A small image classifier, trained from scratch: trained on photos of arthropod specimens (BIOSCAN-5M).
Rows from block 3, named by matrix and row number. Rows with one number belong to one attention dimension. Each number is 128 + 24 x the weight over its row's rms, rounded and kept within 0 to 255. All counts start at 0. Numbers have three digits each. After the name is the row's rms in percent of the matrix's.
# q: attention query (model.blocks.3.attn.q.weight, 320x320), inputs 256-319
# k: attention key (model.blocks.3.attn.k.weight, 320x320), inputs 256-319
q.190 108:164078129163141169091105107104085101130153150146143112103111095141142145131130125130113115165089170127128153094127072117131124104139124125116108128104088117126164132153133143102133101167115130
k.190 100:082142147098127090140117153121098132141156167078139157145126133102082144126105094096121120121131125168083130132133117148126167119114151197127132123119181177161155165098170139181187117122131138
q.191 097:121155146021125107174127170152153151118092112140119132135154174119140130144145152123086118113140117085144091152121181161115118121108108133139162097152123113129078148127098137091116148120149118
k.191 104:159088117126125140124137089125151126124131048147117108134160152186197128137195168140139086119148105101157113103125148077115096136123113083130117164135093100117144115174089125083068134120151106
q.192 093:084111095137158137139113134148085154124119114126144132157139162160153160148125161151105144156124151124102145125139114144122175143125137148128118158129144153197111107133134136137119153158120171
k.192 096:141136131134083149119130128116124130147088123119142160107080133122142133110120134185132140123126132148191145132094150098107109185130155116194194125122116104142139136178091161112125116069139130
q.193 104:137138098119088132095118114124138125125114121128133153120116112100101123106086067125154147089133121128131093153124144139122129119114129107128161082122131123093110129085127090128159158128112094
k.193 090:146160120151148125104136109124121176111120155100154104102099095098125141112160134074142127131142112123131109132139138121115098100118120162106072176106135148139125158116125125131112128151106176
q.194 103:160118141132150131131153132157164120116151110111121088157117133108114077145186183115127094118172082116107130107104116111142129139114147139155128154153151078117147128135144128125078129113128120
k.194 097:130133104131113138139126098125136089118126113149120126156221157186123129166172135145132130139139153128130155120169171159183130128122146109150106161168133110137165109132144129110124146107138147
q.195 086:095131132133135132155143113168096140147118170121119147113093142114130169089111087137150166136135157111131097097144113146117165141128126142104128073103124180133075123125126075130167153170113125
k.195 107:101142091149126100100117163158170155109099124102177115169110125123125119134108122147149120122134074139133110161084123090091128142131140121142185148163110148162142134125143147142115107076146146
q.196 091:100153092102095124161112136100124101145077117143105182096174084110105139076091067163164183146082147144148130134149157139135125117150117086115144092101088138131086110127124110130141155122118127
k.196 092:144140133102118114106143141116119166115147123107133135107063095106149137120102137075125113109139120117117107168120101100065120112148088156099133118096113154140105162134105128147148084153132114
q.197 122:106132166123142131157105140096139101153145146150139142123157098148140134134132150113098147185102163151107170103146102136123125123139159116134097115111105133163152122160137166141132119145156167
k.197 102:123059165133124118131137159118090124130161119129127139124095120111142149118095138103116133118123107143097136108096111112099161165132101122120160091110115115096096138130113109130142114146121039
q.198 113:100131119145140115128117111131057157129131151119153155135113167165162184155099118137118134123107167108135111152139135134108129125142108144107120147119114186159113133112131148129180124161139136
k.198 105:119145148123122141112105135150156151160098144113141133102052107094110113091097130156124121148107116125169098136087090078105108138136132122136171104093135109107122128141095147114112130114136126
q.199 097:177131076126098103112162151134139150107108099104129115139125141102083083156143127125143137098120102115144109129111165120177099137130108111138140138140113088072103090108128088128148140141122087
k.199 098:113181115133128134142147109125160131121114119128105132136173139151121121148178131142142118127134139107150122144163163167157112082088104133110084191169144140137142135107132123128070136123111210
q.200 087:122142161139118126132117103120117109127149141122123118152140127194139111161133151110119081108132104122116147166109119092109105118158133127124117199129133137139191158142142181140089070088158136
k.200 121:135124163072140133140096091128119117148135136163119121115130140153130108134110133133108130154116163115140128097166111129179120119155132125096094079088131113082121085171102116101169145181155098
q.201 089:099098172143178135115138102152106136128166154141144121126101128112153174089111128121110115140164158151108132096150096144098168159104157154119128088126157172148143148147127114133166121129119126
k.201 095:141108113167136136119125148127136111125117141117170123134150112095105133100139101119146140137130120145111118102092122099091154161130171100161167122126124112152130121113161152152152111079133114
q.202 101:103106138130138143117111125088127133154097113138161150105156121122130149119147141142121155170095164143175157092158140156142104132133115118134130103127089124131105108140101121108153155158105140
k.202 087:143115158131118124121163191140098121147161141068117175126077125092152154078136134087141116115139121120106138145083071119096161144111118139146179130140126155136093173097144146161148103156123105
q.203 102:129113116124146120154112173128145143116122092146150098140153144128146109174161181148078128172113132131134148111141123144162125126122115132143098134157105092150114096170140148119114146167145165
k.203 087:114106166137105141142127166109101081140131099108094185144124126159149155167133142149112143119100121138114168144101131153113144148138086121170161130143112105119101145107119114130103125123103083
q.204 085:103107192135143141114126104125095126126174154143124152127105123145148171103080113119119111118148155146092110130149099128051172123131142141117126112124171181148179184139134158144141099104141130
k.204 092:165105135143148128126112126142113162129139158118142100099100128094115134078102118105133111126122121132114105095087103091101147159152171133156147083095143110106144115134143140126175159125142079
q.205 108:150139117140116121102146103131106150120117147104113140118104137128116149117111074120173113070140107120154092166100158101122115131127119133113149145126122140101125151101121119114152128102113091
k.205 090:110166093117136132117108097153176154116123161146150095125146110142099107125122102139144112157125134107126089140167093132137105066114163112063085124125160149137161112110156136139130148143128190
q.206 100:168143147125127138122147126147179105119145118111122090138100121123111060135147139105141086110167087119109099125111124105129108119115131133132141130126160088091150124114131125139079087123116108
k.206 092:137145111132152116144129099122143120112114115125111107156209182148101105136183134125129150118144135123140143121165188174193122095130149121139081156151138127130152102136164090100138166108127161
q.207 104:145147100117096143135155127123175094118096110129099119097137100088090098083132100144160120102121084159141151134113136109149113133122136099129144140127126101090134130129111093120089134091111110
k.207 090:114162081103147104128144115126137125096138107149120111143180134173142109149124120116143139131134157126107130130187156173146128085132126144084062139133137163160142116140165124150144109148129173
q.208 083:104114116124199158115120114157131185131100159092122148135123116130141151154148159139125135150124120153126162149101168111144106116112135192157152147108155144148128147120096133072082193071075128
k.208 089:155134093161125165121092147074122115135108110142145119129135053116096130141140135085116151163092148147135149131136184155124074108134123097143106167098107102132130126134120124112118097091121151
q.209 090:151144110175111111090123076115116107138139138141181127112139138128147119150158097094123116128121161072114074102161108149139107072118133098096126099146097122121129135116149139161164137168157141
k.209 096:152119156099140100152155115161126155108145141139102107143127221131143138138118153122128132068153097143132110122123141115150176131115134179115122115155125149114107112147155081102121174129117109
q.210 121:128120121122096155139099147114153081146101131146145159084173094133142188084107076132118150170121172142123135144150115142135141112107123080125133092110130171126140120128111161139098120180174130
k.210 106:134127126068148132130113152146132194089129107113142110129136219149146117175115154139106092130126118105108131151095115145148159128126153164126175123144154130136151126103130113108125140143153108
q.211 101:132091125132117140148112152126099143145144155128111163136129113133123179145105164140103184148111162178122188137121133145141188132128100145127112138123129140165146146153127147118116155117097146
k.211 128:113144101137107180109087128093114123157080098099153183100130103116104137138124130145121159177093146121145164149119142140140121145137110107174137161083128104114116111098099140131088113126078115
q.212 086:132123111088136156129105160145116128154092163116132159075145104150125181115080088157148147121109149159145103143101141110083174176114113114121158085111146160124089127127099148130111132098153122
k.212 094:169117103099133121099126136130131157089111141133119089121122176157135115159141144096128044119120139106114134144125118142118083099116138122082144144128128119146197153107129125095134098117177137
q.213 113:121144134167098108128146116124105138120158121162128109161068129092114121168154137095116147104147118118111121120162139168136097103117122178109095123152112118159106138140132088145142136125098172
k.213 099:116135146169103136146121096149129104129113148107123196121122122115112160146088104164141182121127118149139139116129123096136198146137083156130121126151115151131066106132133128175103157125074111
q.214 101:109127116104154120139157143150132151124136124078095123151129158124100077090117131161144083080145090146136106125074130100080145196142146124144155152139179123102109106100134112112128120058121092
k.214 097:149116107128131124101144159134155106135149141147111059141136088145119117081164120102137090153127157127101118121144110122112062105115168075103121127106132136148204134137135141113128083102188142
q.215 126:123150116104142148099088103115200093107084097139147109102180117133147127108165120108141079156154126089134137138162117116135078101103162107138140130121111120099153123105108125112104111165167115
k.215 108:100106145099179077157131144111129140102172110132139080162143156123147127141142143101120136118162097126116118131130141132127135121132173161128138113147116148161131129160160136135192127127189150
q.216 096:161125143120086132140136151101155103141115126133130130099172110132128123074094106118100124181114143150112152122110076116148167131150148076133120119116105145110180104145143171138133088173178115
k.216 085:105141139063147126159139170121106156131149071116122106132131176134157068138121152161101129125145123084120130112109123162171136143140138095150141100143163105104108113128121119125127168161136109
q.217 107:120116121108080117129091135098125089121130109170153141087178084151135205142103106092118158142132142127117135151172155140122157115110097116121096108113123157114153119170111152153117109180142134
k.217 096:117133129121130103105140116122099138097132116092172157133108189123119122158121137107116101121127078110132118148121102154114165141141144135095152118147138137143135145080115130156175102157134140
q.218 107:110129140152107078151168151135095139118186087142105104174099144103103107136131141130132118080151075122124124116122160128098140162138096135134101147157146124128114112148152075155124104089085140
k.218 110:128148127176108142099137111150153100158104166125130161113110082134099123090103090151152145143129140147139096132139089105099131137133117122111111111108124140113125132108115174179133101120094128
q.219 093:134108142142179120132158136159103156132133162061117120143117158147136091097095137177152106115130120145143105090042104099127161170173151113137158131138130117122140120131168122123145139089106103
k.219 095:144133127097153154114140139107143149144119123171086075116130088150133097087142134119127081125112182121135122106139149149101041109122135070122103132097144094089156137143121113084112129099143131
q.220 119:134107156160123096143133129117084108130163131174101106150104140114113120165129156106111152097121133122137114087162117152147157103131107133083079112136090094142123140170157107128167120140104164
k.220 098:116133156174117147126124096149095129151118140122134195099117116126126178134105123158144136130117117133140127101134130120137211160126084138117119108149135123112087104112122124177095151149052119
q.221 098:110120134125147126162176147149070194136141158087136140167077146121121118145101145182136153110123108152133126130077154113111154170155108186138139142131156153163098140138124135135122149082091126
k.221 088:198137108163085178092122117141143110144078164146097114113119085123124121120150114115132106132097155108146136133131114122120066103122103092136101155097115125094130159127122132078094139113114135
q.222 096:151150123113159174106128103139165170130099160098116113133119166123134072133151165171142116158116141128153118128104089116155101126147186142125168137096105086140125131083120137080148151112136126
k.222 104:117102133104139123135105139136150132129138124160106078147155110125187135121167152127131123131132143122130160130157158116121077116108122121159128145125105126144123145176127104073108163117167125
q.223 093:130160130124148099095120087111170120090130074141135089130144146131135093156175140066139054105149084070137122135144133115111058107121146146147126157141122103081141124108112115129130117136131113
k.223 099:113107129141143070133147122122114101129184126138150111179141124118122124102136110091136155112157096144117104111134131116100141123129147127107135107153097161152127120145158143160204093116165154
q.224 099:103147101146091111152172167119108128105126113135115107181137171117129121135162147165090138096140125176137118158124144168123128131105135108114110175149144134140126145127110116099151128098104134
k.224 099:148138115132121146149119127127116119134163144111137156122127125126110123115124079154119144128119163127104091119080108146122132113135156093108131136105137140133147178106153149168121088108111143
q.225 083:094140111160121102127126142131171091118131120141139107180149108130090125135145117100125141117158109166114101178143180133108099100108147113111132139159164166176183166122140128131136150102136145
k.225 095:125177128140151150140118114115163126164136091104110133095115109167128123119132094142132132127111199120146121119101135140101078129141155154143163129150128110098129142119109129123100121095127095
q.226 097:164148102111125151112155146111099168149100136127105132063098149119130166120102146161132117107081133171153147098124113140095156178126089141128095176131111084098095093155115149122139092115095125
k.226 099:130072154154130120102138104120073120100130171131192136117118141061111182147125161121116137158125104129112133104103115152146181142134133096114107122137135119149122149112135132128167138144115145
q.227 075:153173098147138161113088164134150074151118090123104134099067086121095137086111115124124142150111145164143208108128137128145104120146154132164138119099081116101116101152117119131118135150134127
k.227 096:172121123161113137083124132085135094123106119169135114083140130099049147127115132122119147169105154147146143136143141166150126116120126153128091153099147066105128145128136112099149141115130142
q.228 075:156141125077144151115129152119110143148111123114091138065072131099130132113117126130136109107097136129144157083131095116129140164145098158141122111113071080083061066162108129147117095158120098
k.228 101:128070143118122114083117115123110123097120156157154107128127150085097143136117157121118112166115094127130144120153103137159161121112123106102083125095127107145120134129148112103159144158132178
q.229 098:139102169120147119119118079117126116138131147136123138134172126103118108132161146096145155124133124058141091128145148111168096105126117103131124115128122090121141146098127125092112155103138135
k.229 102:104167123129132091146126097174181138128137140134123106138142117155147122093125117102159113090186101108125121129146107099103141147107146145129162089164143156128115094112148141143148168133160098
q.230 094:080096125115173099125130138186155154099135110136133117159126139140130107121066129152141114120162082147126081118110102104108199185133129160099141092132151158135121117148156124159125128132122118
k.230 093:147107138100152137139138136127126135115120120126079129150116124205152112154113136142125126132125138106159108121131127129140107101169126127109145090113098127110152126160120107103103090149153103
q.231 111:120104127112165129098140105152142170120118133133130130076104141159130148120053133135148096100115121143143100113114106123076194199120120164120134118144178111126149103134150149177132097115127124
k.231 115:104091161135178123119147106142102125138139131101140130152117108151162160158136191125132149137135110114150124081125131117127131128174117110120148088161102105118128120151110094109133127161121096
q.232 091:116177096142119129178133175110146145118118105145135099129153175145120157134129125163107116133125135186109162166124139172105149131079131138116108161153155145129142125131140125132163110131110144
k.232 092:161112123140128163126133158073109132126150121111150127120117136113128156126140112132107153121085148133099126129058152140109113128120137096135118155135120133098139166119113151162115098109108124
q.233 123:107106138119138138100100083142127158127161093114178145120116149180174167137092142158129078171141138126124161116129089127099172172137139153144151108131152146132138124126134121172133095177137101
k.233 114:115077124107142146144151125126092118119121110097130141207132125135145134167146183117126140111140074135143134113157160095133117109146113117121130141141101137161151123155123107121106072122118135
q.234 083:114104150104159099114127121164108125134131139133123141147120124091121102115110143126142165090136097116162058094123127106145150154147128120125143070117128078115104100128138132116125141096137110
k.234 092:130101137129153112116127074170156124101153137159124114152134119160128111125111123129151116139169138092145092113167086114147136109154145115106144079119128135132132104135161109103137135168170115
q.235 094:137101159101156155124103101139107155114137138116151146122118124147178144141112123142155110161133130071130149102131097102130139143153121167148138092112102132116094122136120125157126120181146097
k.235 097:104104127100120110131137118150120143092123126121138129182133141148146116153113152132130119114148064130133139125180125106158151130123103129117128109125115139174125094157137098128130100146148158
q.236 107:164123132111128165092083070120128154162124107105149159057127140164138149119107144126138091157104156109155173113126102111109132153136128134165133116118147095106146105121118139140121107151148113
k.236 099:116075147138133112132157111131080126117131133124152123183149127065119158134143183107137143110152052135126143098164139102152176138124117105134103125152118126164110115145136113119139152131114144
q.237 103:155144132147074130141129125086103095143122135111110131150153106114141108136209125119110143138129150093118156140144144138170042063135124092149122156109098127129121162114083110078121154146124133
k.237 102:139146109120075108125130147137130127117128131129137132129139143074110105095132087128129107111146102140096154151141122120149159142073123127134093171106152167163111132105162149152135140104103176
q.238 112:148131118144101117138183159126129097111101155122091110170130085096114062128165105120138127116142124109096106136113133115154065068144120101115123143117096161134134156134109131101095166104094139
k.238 099:136172128110072096129116163152147117123103137143076130078109126137098094108089093165136118128127122134143155168125120137162149136113090155129102146082153134138093110112130128119131136133106166
q.239 122:087164118157142129148116162124144103121129138152149117160147125121113145128147119110118162144134127137089134148148176177154116080087155116100113139155132161174152145112150123114137131119141190
k.239 111:143183103144139149145107151100148137171120117139111130079123128131140121116138102118128121133112179141117138150109135143089078129107144157158142152129144125074145128119111149150115150108135074
q.240 104:119168136135124136145108138123161131150128137139153121092130132128119097109128082167128096150118179131130089123121090128129120113098119134132145128095147119058116130127114163139147152123125063
k.240 107:087147168145116096149150101170108104120135144121103152122107112135123166119114125147145153118155126098146136115147128137117171126136097132096106095155114124145099109140150069139149117139115175
q.241 098:128143107101118095197141143110106123129149153143114157125165146126128168109104133110154157136124099162123141134139142140115186177146130139143106164112128149126127095121178073162133110144134133
k.241 103:148106108152168146081128111113152166110111114076160099138135161137137117127148124124127053145124125126085094158089115102121090082082155132137144160124146140128191143108126151104065137111126101
q.242 093:174101097111115112141125129121125132124119132144095134091131154156118173118112141121148131106128080139150134108138123123113177172140122139142109135139118121127115092134147057111117104156147129
k.242 094:145125104140170158074133120123167163120083125095168100146106127139145107133147111125138052162110126138103106142099111110124067103124150148148135141126139156126165141114116167109080161125109109
q.243 101:083153159129169102157113116122091148109159127101154148179136122110154149144101134114143143175144108098109127152124173119146141141153116140143119178110119147128157123118169122179120112119125144
k.243 108:131123089125138137115070126133156115114164140139126108130165141087099125112150097093130108149135130147083125151104109132138121100081205147150175138102164145152162135081152119127128140109168120
q.244 088:149121088106112129129158176088123120156117135150119130120124125108118138117131114107108148116093131174128192101164131142139148127105132166140122124088116125124110118091127119144145150161114125
k.244 090:150114125087181144139161138141092167128080109119145132148147153115145112138150171102125101073145102115131126119172174127107125149142070134119119126129092141131101145136070140107115131140116121
q.245 102:120114123152143176057145111157120152114107109104141140163119115169121136166145161132105111100137136124124129161115156122109101141118140151108147142179156150178138129126080184103096129076119148
k.245 093:135098087091085108127125149103154109142158104147134118143118121132109064113103118139104148120123121163130137117135114110131136141168154084130135124087161117095150153134139127141163103155136064
q.246 096:138126117112112122138127144108130112168118114142110171106141125110104141122105113131128157135093164182164175104156142141137137158117152138130115139106115112129094110097134147149134143131147124
k.246 114:138132105120177114105127087116139135121117115123152127170161168166172118141160148115139100126138088118152130150184137094111081098163103124114099154129077154128139137137107147097140133158155114
q.247 093:153087147110134107103136121124107151095123108122114083122118151144146133140128153108134107121142057101136113126117126101137148124148105121134099131132107115144146140176140077104105114139144140
k.247 096:125139102119132169127139176153161137136108145156126123104122088109128120112128075108130090139129174157100114106078136170125109153089156171159171104124162148117122131120129149147127147086106124
q.248 093:106153110133151111230105169098125114148169169129139131163165124108134117112128097104131158161103144149108146114137156161166132109144132127134127138089101148115129119118176112179169131156125135
k.248 115:146112144133105141133139125103100142114116115095095134116169146115115164147177147093134121110145113098096143168116163126116129111055116131163110182127118130129138129109101137103075125110127134
q.249 103:093168136139141130143123148123152134146131141128147139132129122108132093126123078165125116138119180132121103130122118138127102108116132138116155124117142128102115135115115195157168149111107100
k.249 095:100133168136107108174149097136086121137161133139090172123134153133131161121123135149123186089144126105154143116161130152118183146142102134105103120153115119141106129140136090140155104134129161
q.250 095:112108114128107142134152143135119102121137133126105137191121122121122144143155176103104192082138116153103177140144146161128132126137153121126135111173122153211125137116141141138124124139139176
k.250 090:170110114122133141126128143063122152139126093104138125136152149137141095135145156132105113116100117142123124145116130113118107124123139106161138174096134095094169145141106159112112097113140050
q.251 104:173131136137149124110111110127150152134110112134127121055143140142109124102103096160151069122122140118171088122127104096110135152119112125143120122114146107051108106144114122103128138121135080
k.251 096:085155156125140104125134101186136105104120161139132113132085100132135147130110106133148121141149126114157119131154125122131117123162100150081097097145109161159097122137159117135162162143118187
q.252 100:117134164140103121111132091165120126088131129107145112163086120119138130145139172119149147102181092079105097168125110121091140128128101092122139130162146121137161142134132128124111094112117136
k.252 107:116112134158113114120098136127142153139157121118139126108112133126110125098087101168116132156120175136111104107040087135137161157096192124153175097119180097126142114122161122151131119093134107
q.253 096:155139107140105145127133174109147123158117151132141122087119119115107109127141090145103105132091161176103137107127119126135123121101119155132130138092142120099121144114084180125144158106111091
k.253 101:100126145098122117155161109160097122131124135129114151120110144132137163126124148133131144066152118111151132111165164143103177156108058128089113108145101128141094120149117084130146105142084155
q.254 089:113102156133117121098119090140142125092147114112145085157104124118162116143137165114127110115179073080111108156121104106124131110138125091133124111157123142149165154164131100101098097131133141
k.254 094:116131115162112155123118190129135136151121135135131136112127095101099121114094111153108151158103174150124119110053120162150156185119175147148180107136158095119114103123135138156140121098108110
q.255 101:101140124150123139104131090139126097122122120125131111152104119111133109124157112127116148134144176080150140114143119150156056063139162105117136077140105120163098154126103114109153136162149144
k.255 106:157114142115080151148104166068106080156140124190099140123143101100104086150132183123109192134085119132147191136158123120164125157178123107174117152095098065112104123151116148133154132156156122
q.256 095:114150098103106095135143150101132103151119091097134108144139129134110081153156126102120118132113105108108135126141149121156090088138118106106124143127125142094170131112124114144145106143111108
k.256 097:134170089130119155104131134142139128103111163106123129122083155135118135160125126145143129131116130131116135155138108130121113088081124169085115130129119141163135110097130113128110101154096171
q.257 116:136152135126100150143130170100144103126120147189125136076116127119128138127104121162082150144072162138148181118143132161147137147124160096117093147163122113130122082115119147133108105158150156
k.257 095:123054157115123122137138168094125129160134075104104127143140137140120116085111133094093101104125112142117115120115167131126143132108091129164103126106123109122136157126109120107109122107127117
q.258 089:092157158144152105144144138134137112147115156117144132143103138134147099108131100180109092140095128123143143142147105108141079134170156139133120145119130175101152120097096136127128164152175111
k.258 106:138164123105115144131140137126133095132112127145118110131123119110098104119156100088134147145132141110114066141141129137144089063126099115104059125088143151114104121142137111118122140133116183
q.259 089:120098106118136142123141146117103110115165126131106116131127121142111128176157141088124131116118132133094121110124119143115130099094093115078116137125145127155130157153129135141127069114081137
k.259 107:132147097120104148119109142101137123111120123126133171130146141161190139165129126145115117148104131162155191161123133131120098125144170143140194160156079133166130128120109158114145125148137143
q.260 104:149153107137068123156136102102132110137132085106135141091162100113109145145128121095151160140125109113109135116123161132128138098118082101139117136130109099081123112122140108158132108124081108
k.260 125:132135128140128113120144120170108173110134144085135138128075160141109157150073125160153131116136120116099125138110123121119159123080111167086127097158137134144127108081156097146099096132107133
q.261 106:118143143136118166132116156131180121135099163168153131117103132096142145132121122153094147148100146146123171116152108150132131142094192116121119130166112146169148113106115171133115111142149176
k.261 102:118074158139149109139136141088130135134128059120120128137160147133131117084133133114094096091135104126155118102109160134139128151128123129168125155135133090096135140162096114076122127096146097
q.262 097:163121120084116149143117194096132164095122108150121126112129130153145152190105141150061134107077131159155144157104153149113131160119101126119113161154123115128107120149112148107124098138138133
k.262 084:121109137135129154094122082102142098144123150127142135087112106146142165140136153082097114141116147161112174098140169135140135104104137183129114132125122111148145169113108133142137128157118137
q.263 088:102116098152123138123126077170144105147136144130133129123133108070107119096163135105170133133174148091092119093156110116142117091101148110120136085101154126141141126114129094139115137118106150
k.263 086:153123095126127117130109148129125137107133093112089140171157172141139136136145130171162105124125106116172135176126084101091121148138146092141159148120116135125153105124126127089122121107146106
q.264 092:168158113138132155133125151123113135112133154172120120071130102094096152121115114125117167143089179113150168115125145157166136125148142124128099132142106077096089072115158099111126132161157146
k.264 096:114058162087144120134148145127104137181133125089114146134133134156127120127131142109129091111135144121099097126121124129125137145100091113147132106091171132123158190096109120141128142115105097
q.265 101:144091152150130167109113116132115107123157153167117142099116121109144170118120137129118144119125162150122155106139092136119168166116134110131118106133130097156101108137132140131109123141142149
k.265 100:113086128104119116144102156099140095119135085158126121135174087153141116091141123108117125115140111152135127132131155126121138154161129084180144135088122133110126177154121140131143136116157104
q.266 092:156109112123147122100099093139090161093149101107121129133153108152127164128127136095177112117165117118141059168100149115102135128132078167143153108095140114120099148164143106109137142097107116
k.266 100:131168123130128124133133091179132156135126205128139134120105108125145140149126136157160153146129145125114144119139099119122146154128159122099173086152163155137113122090151143176149150134123116
q.267 093:078133162127159106144153161132157116160099146111132118208103153153120070110149125157117110120133111119134115118144103112142096112143164150101135144118123173158145170119123140133129143125130138
k.267 099:144181110162117153120126131106118093115129110166122124135140129103094105132149111112108142142106138129173117112124118157153075112174155118138103163106122099107128084178128141103150094125134169
q.268 118:141104114124153122095124086158096175108136120090133122148130117133139139116123138136181104107176106130152063146099136101110131151140102165157158101107159132116106134138128098099149170098108098
k.268 101:138184122132129130127121079177129125124110197150147129120122108112142136158135127141161153160131138112111132136152091115123142143154138107090134106142136159131116117120151148169155148148115129
q.269 100:090109160120157112138114118143121130127116113094143116199134124154158108126139123105147098135174108121101049164119129107102119107133114170131150118091120185145137194141131139134132145108118119
k.269 093:126223092138132136134117098157137124109137154158119120125121138103114122143135119151149160146131152133148141131121129136142109118150173150099148136150132133133112080146145131137139129130137165
q.270 099:181097115138136143130132145136110165100134141144098126118137134141117144129126160158119163098125136157158123124090124139134167156133118145119124139149146079162090116174145123091095131109120162
k.270 103:131080165152129130122106119101099121171128131153160131129146099125154123129137146120106115144120132121134152087135119130120138172167129091188146135120118080092140171136104156146154132128144077
q.271 098:119134142135100100095113056130123101148161087089148158125143105108127149109124107096169122134176116126113131123148136103116144121141108118157166109106127137103145133103130113149169148147136096
k.271 100:135168098122127107128127105171153153079118145131138095128094105126111138133101115151172150133147105120090106163140112102114145117124106125060114091153129171147105107121162106158085122152109148
q.272 112:154098131175091111138122109112110128152140166097099124121119135123122110124154126139151133127098123110167132121095114071141135134129129097152132151089101077141125140089154125086150154085075129
k.272 104:170108126078126166106113149103129119122104094135151136118123115129129120120120134089057136130091104161116112111102132160118137132143105132133104119110100139122113134128061153116109087162119134
q.273 100:092152158097152124113161095166109153105141123115155129145115145120167118153146125154118098126165133146097116106130145151099147130122124141138146124162179158134133159130094135129116167120103115
k.273 114:115158130114122088154116125135137081164172161120121126135117130102092081080115079144149119139126158124132092132161097097153103092127138110137121121064170115105139131125195124154145147118157123
q.274 098:129135136085207172072138113135149146132133117141134114117098111162116141138134155130128097167135144146150124115172134138109086137161147192133124139097139141100091102121087116105153137173129117
k.274 100:102141117142142108126111092123160123145123118112125116131185137159143125136186126147126113159157128105123128169147145104133084091111138140135142142139131165142176146134087139081108159108147134
q.275 102:147125111170094098146120101144158118167127146116105119138120145138094093116127127116124148110095120136173139099128117107141127142148171110116126130116125069118126072086165139086183129101137116
k.275 110:154106117148132181119102118088122127116118098120145139118154130149147179166152174107072137145092120150113143115121153162146118113124090140134077153141073143168136144151097142105106119175097179
q.276 092:104148100138088102126109114146153116126145159141146104130132153159151067146145105151132155116128150115131064121114102135107124119123152054112130117155149125137121145120135157111137166094102141
k.276 095:109124163104144110110124081132133101146164111110137131117084140128123137087115123110142091140142132136171129099159110084107095122147151123144133132091133130102137155144133096139161077145139105
q.277 113:133164116166084124120136123138142095118121095144132137114107103116078127111089112102117204122139147149118138098143126179144143133142138147094077096170176126120110098147162130163103096138126153
k.277 107:164136174172115123160167137124113112165145129101056152118105112164069142133116133142165139111127185103164134118144135112145131100138120139115124113147144108121113124135174103140156147131106132
q.278 095:088157104164125124096089051149176111126142127125158137129127127103118123142150139151125143128122126151143145117141118128123111162146141072139132140142127072086148073148132162116117144126120106
k.278 104:137123145134148202126118147099095134143157145126136118132164092142132143159170159117096134155120128102097135141138138141119092090147130132132143119128132143133165181125081142121128131142134112
q.279 103:132125141133163160145139133114108169139100141117133140084134132095151159094134115155162088138133124112131107149117128113129152144092104198157122149098118147140091154093105102140112137125112138
k.279 094:143125083128134148108146116144152159102087118115120128156111123122114102109092101116127134115108100166136098112069117139116137176149134158128151118129120122118095084114109128121116129098101090
q.280 106:128126117173147127138093116133142117170154171115092117124106147143102095123130144186129143132075131141182127113106087087123124150148152100129136130106117052116136093119150128084164117087093124
k.280 109:165096151093150171125132105097105161135098103109158137124160134157186173152181169116071108142116097137110147103111163130102125151136115133155112144151108154142136161131034160095085119126131127
q.281 083:115123132034208176129130147146146187123113134140159131117126157163191151130130139134117037169155148153132077135169144122087108125105147227122166144096127190122108151110085135135147121143144104
k.281 089:078156087137141088124130084168156145104115133121141095127124171109169113094144080153167089141152117109137141157118134101124096144115151138154143142110136155116130096133114109103120167115157131
q.282 116:136151134117103131110140116132158097111102083153156140108138096135113145110107111084118139125164139127110128103175148185137115106116139158100093107156147172124110126140117121164088106169155148
k.282 106:127147139154118081130160123146124092142163141116060138100103134154089143127103117136186138104152182092169145128161126130144126088130136133109134110139159133130125112127182081137168157148139136
q.283 111:146105151130103121169144164094078122116136128111108144151142120079126157117128112115139136109131098109104171175081142124153157129123096116159149122131110140134138151135134105156111125117141123
k.283 109:130106114125114156125108204129115152115114137155160129147121093079122107133073117125130157111101078165086101125102121141121175175121111124106137125129121106137096099103148152154122109104105123
q.284 092:142103122081136148149117168091119124111102111138133142136169106103137161117096123117138106137124096129116152170137141123146126129119099141137129148120108152118169129165128128166098073138174109
k.284 104:100125090158125161121139174145106173073091141154140109131130107101179140162124147136145139115125107124085155153095147149124150170114119142121153147163116126143098105122100134131113155111106129
q.285 119:146117130089128148122142190110099125119138125159118115105112111175129131146103142113105143160110170116113098129144120174114129100141102140075085112119125147151093169137112108125151106167128159
k.285 097:104120159136115049149151070164149121142120121116091135132118190148134133112134131143162119099175156114177137108156133093105133141097137118118137133148139100124140125132153097115139116094142121
q.286 101:105104139133137112122127085139130131104119100102153145144159118068163174130152114125155078105164092105108150142109144110137127122105101100165160149149107154118162133144119128141074146130139100
k.286 101:132132087102127162104109184110120140103150162157170109131149079098114108145110103104117142132100112135079099163104116149140137113146136126112136112114152145125141124107134156149140129142130125
q.287 086:130107124084131128150146195108108139135149160142099124163133152184152101156141138097101112113126138124136104136120120134116111096130156098101154104130122145164157176112131116111187103141167139
k.287 098:079120142112131049141115079168142130116124098132164131129108190113165141103127128159148090134166098124139161114159141117105146157102132114138113141148123126139117113140148104138127124124156142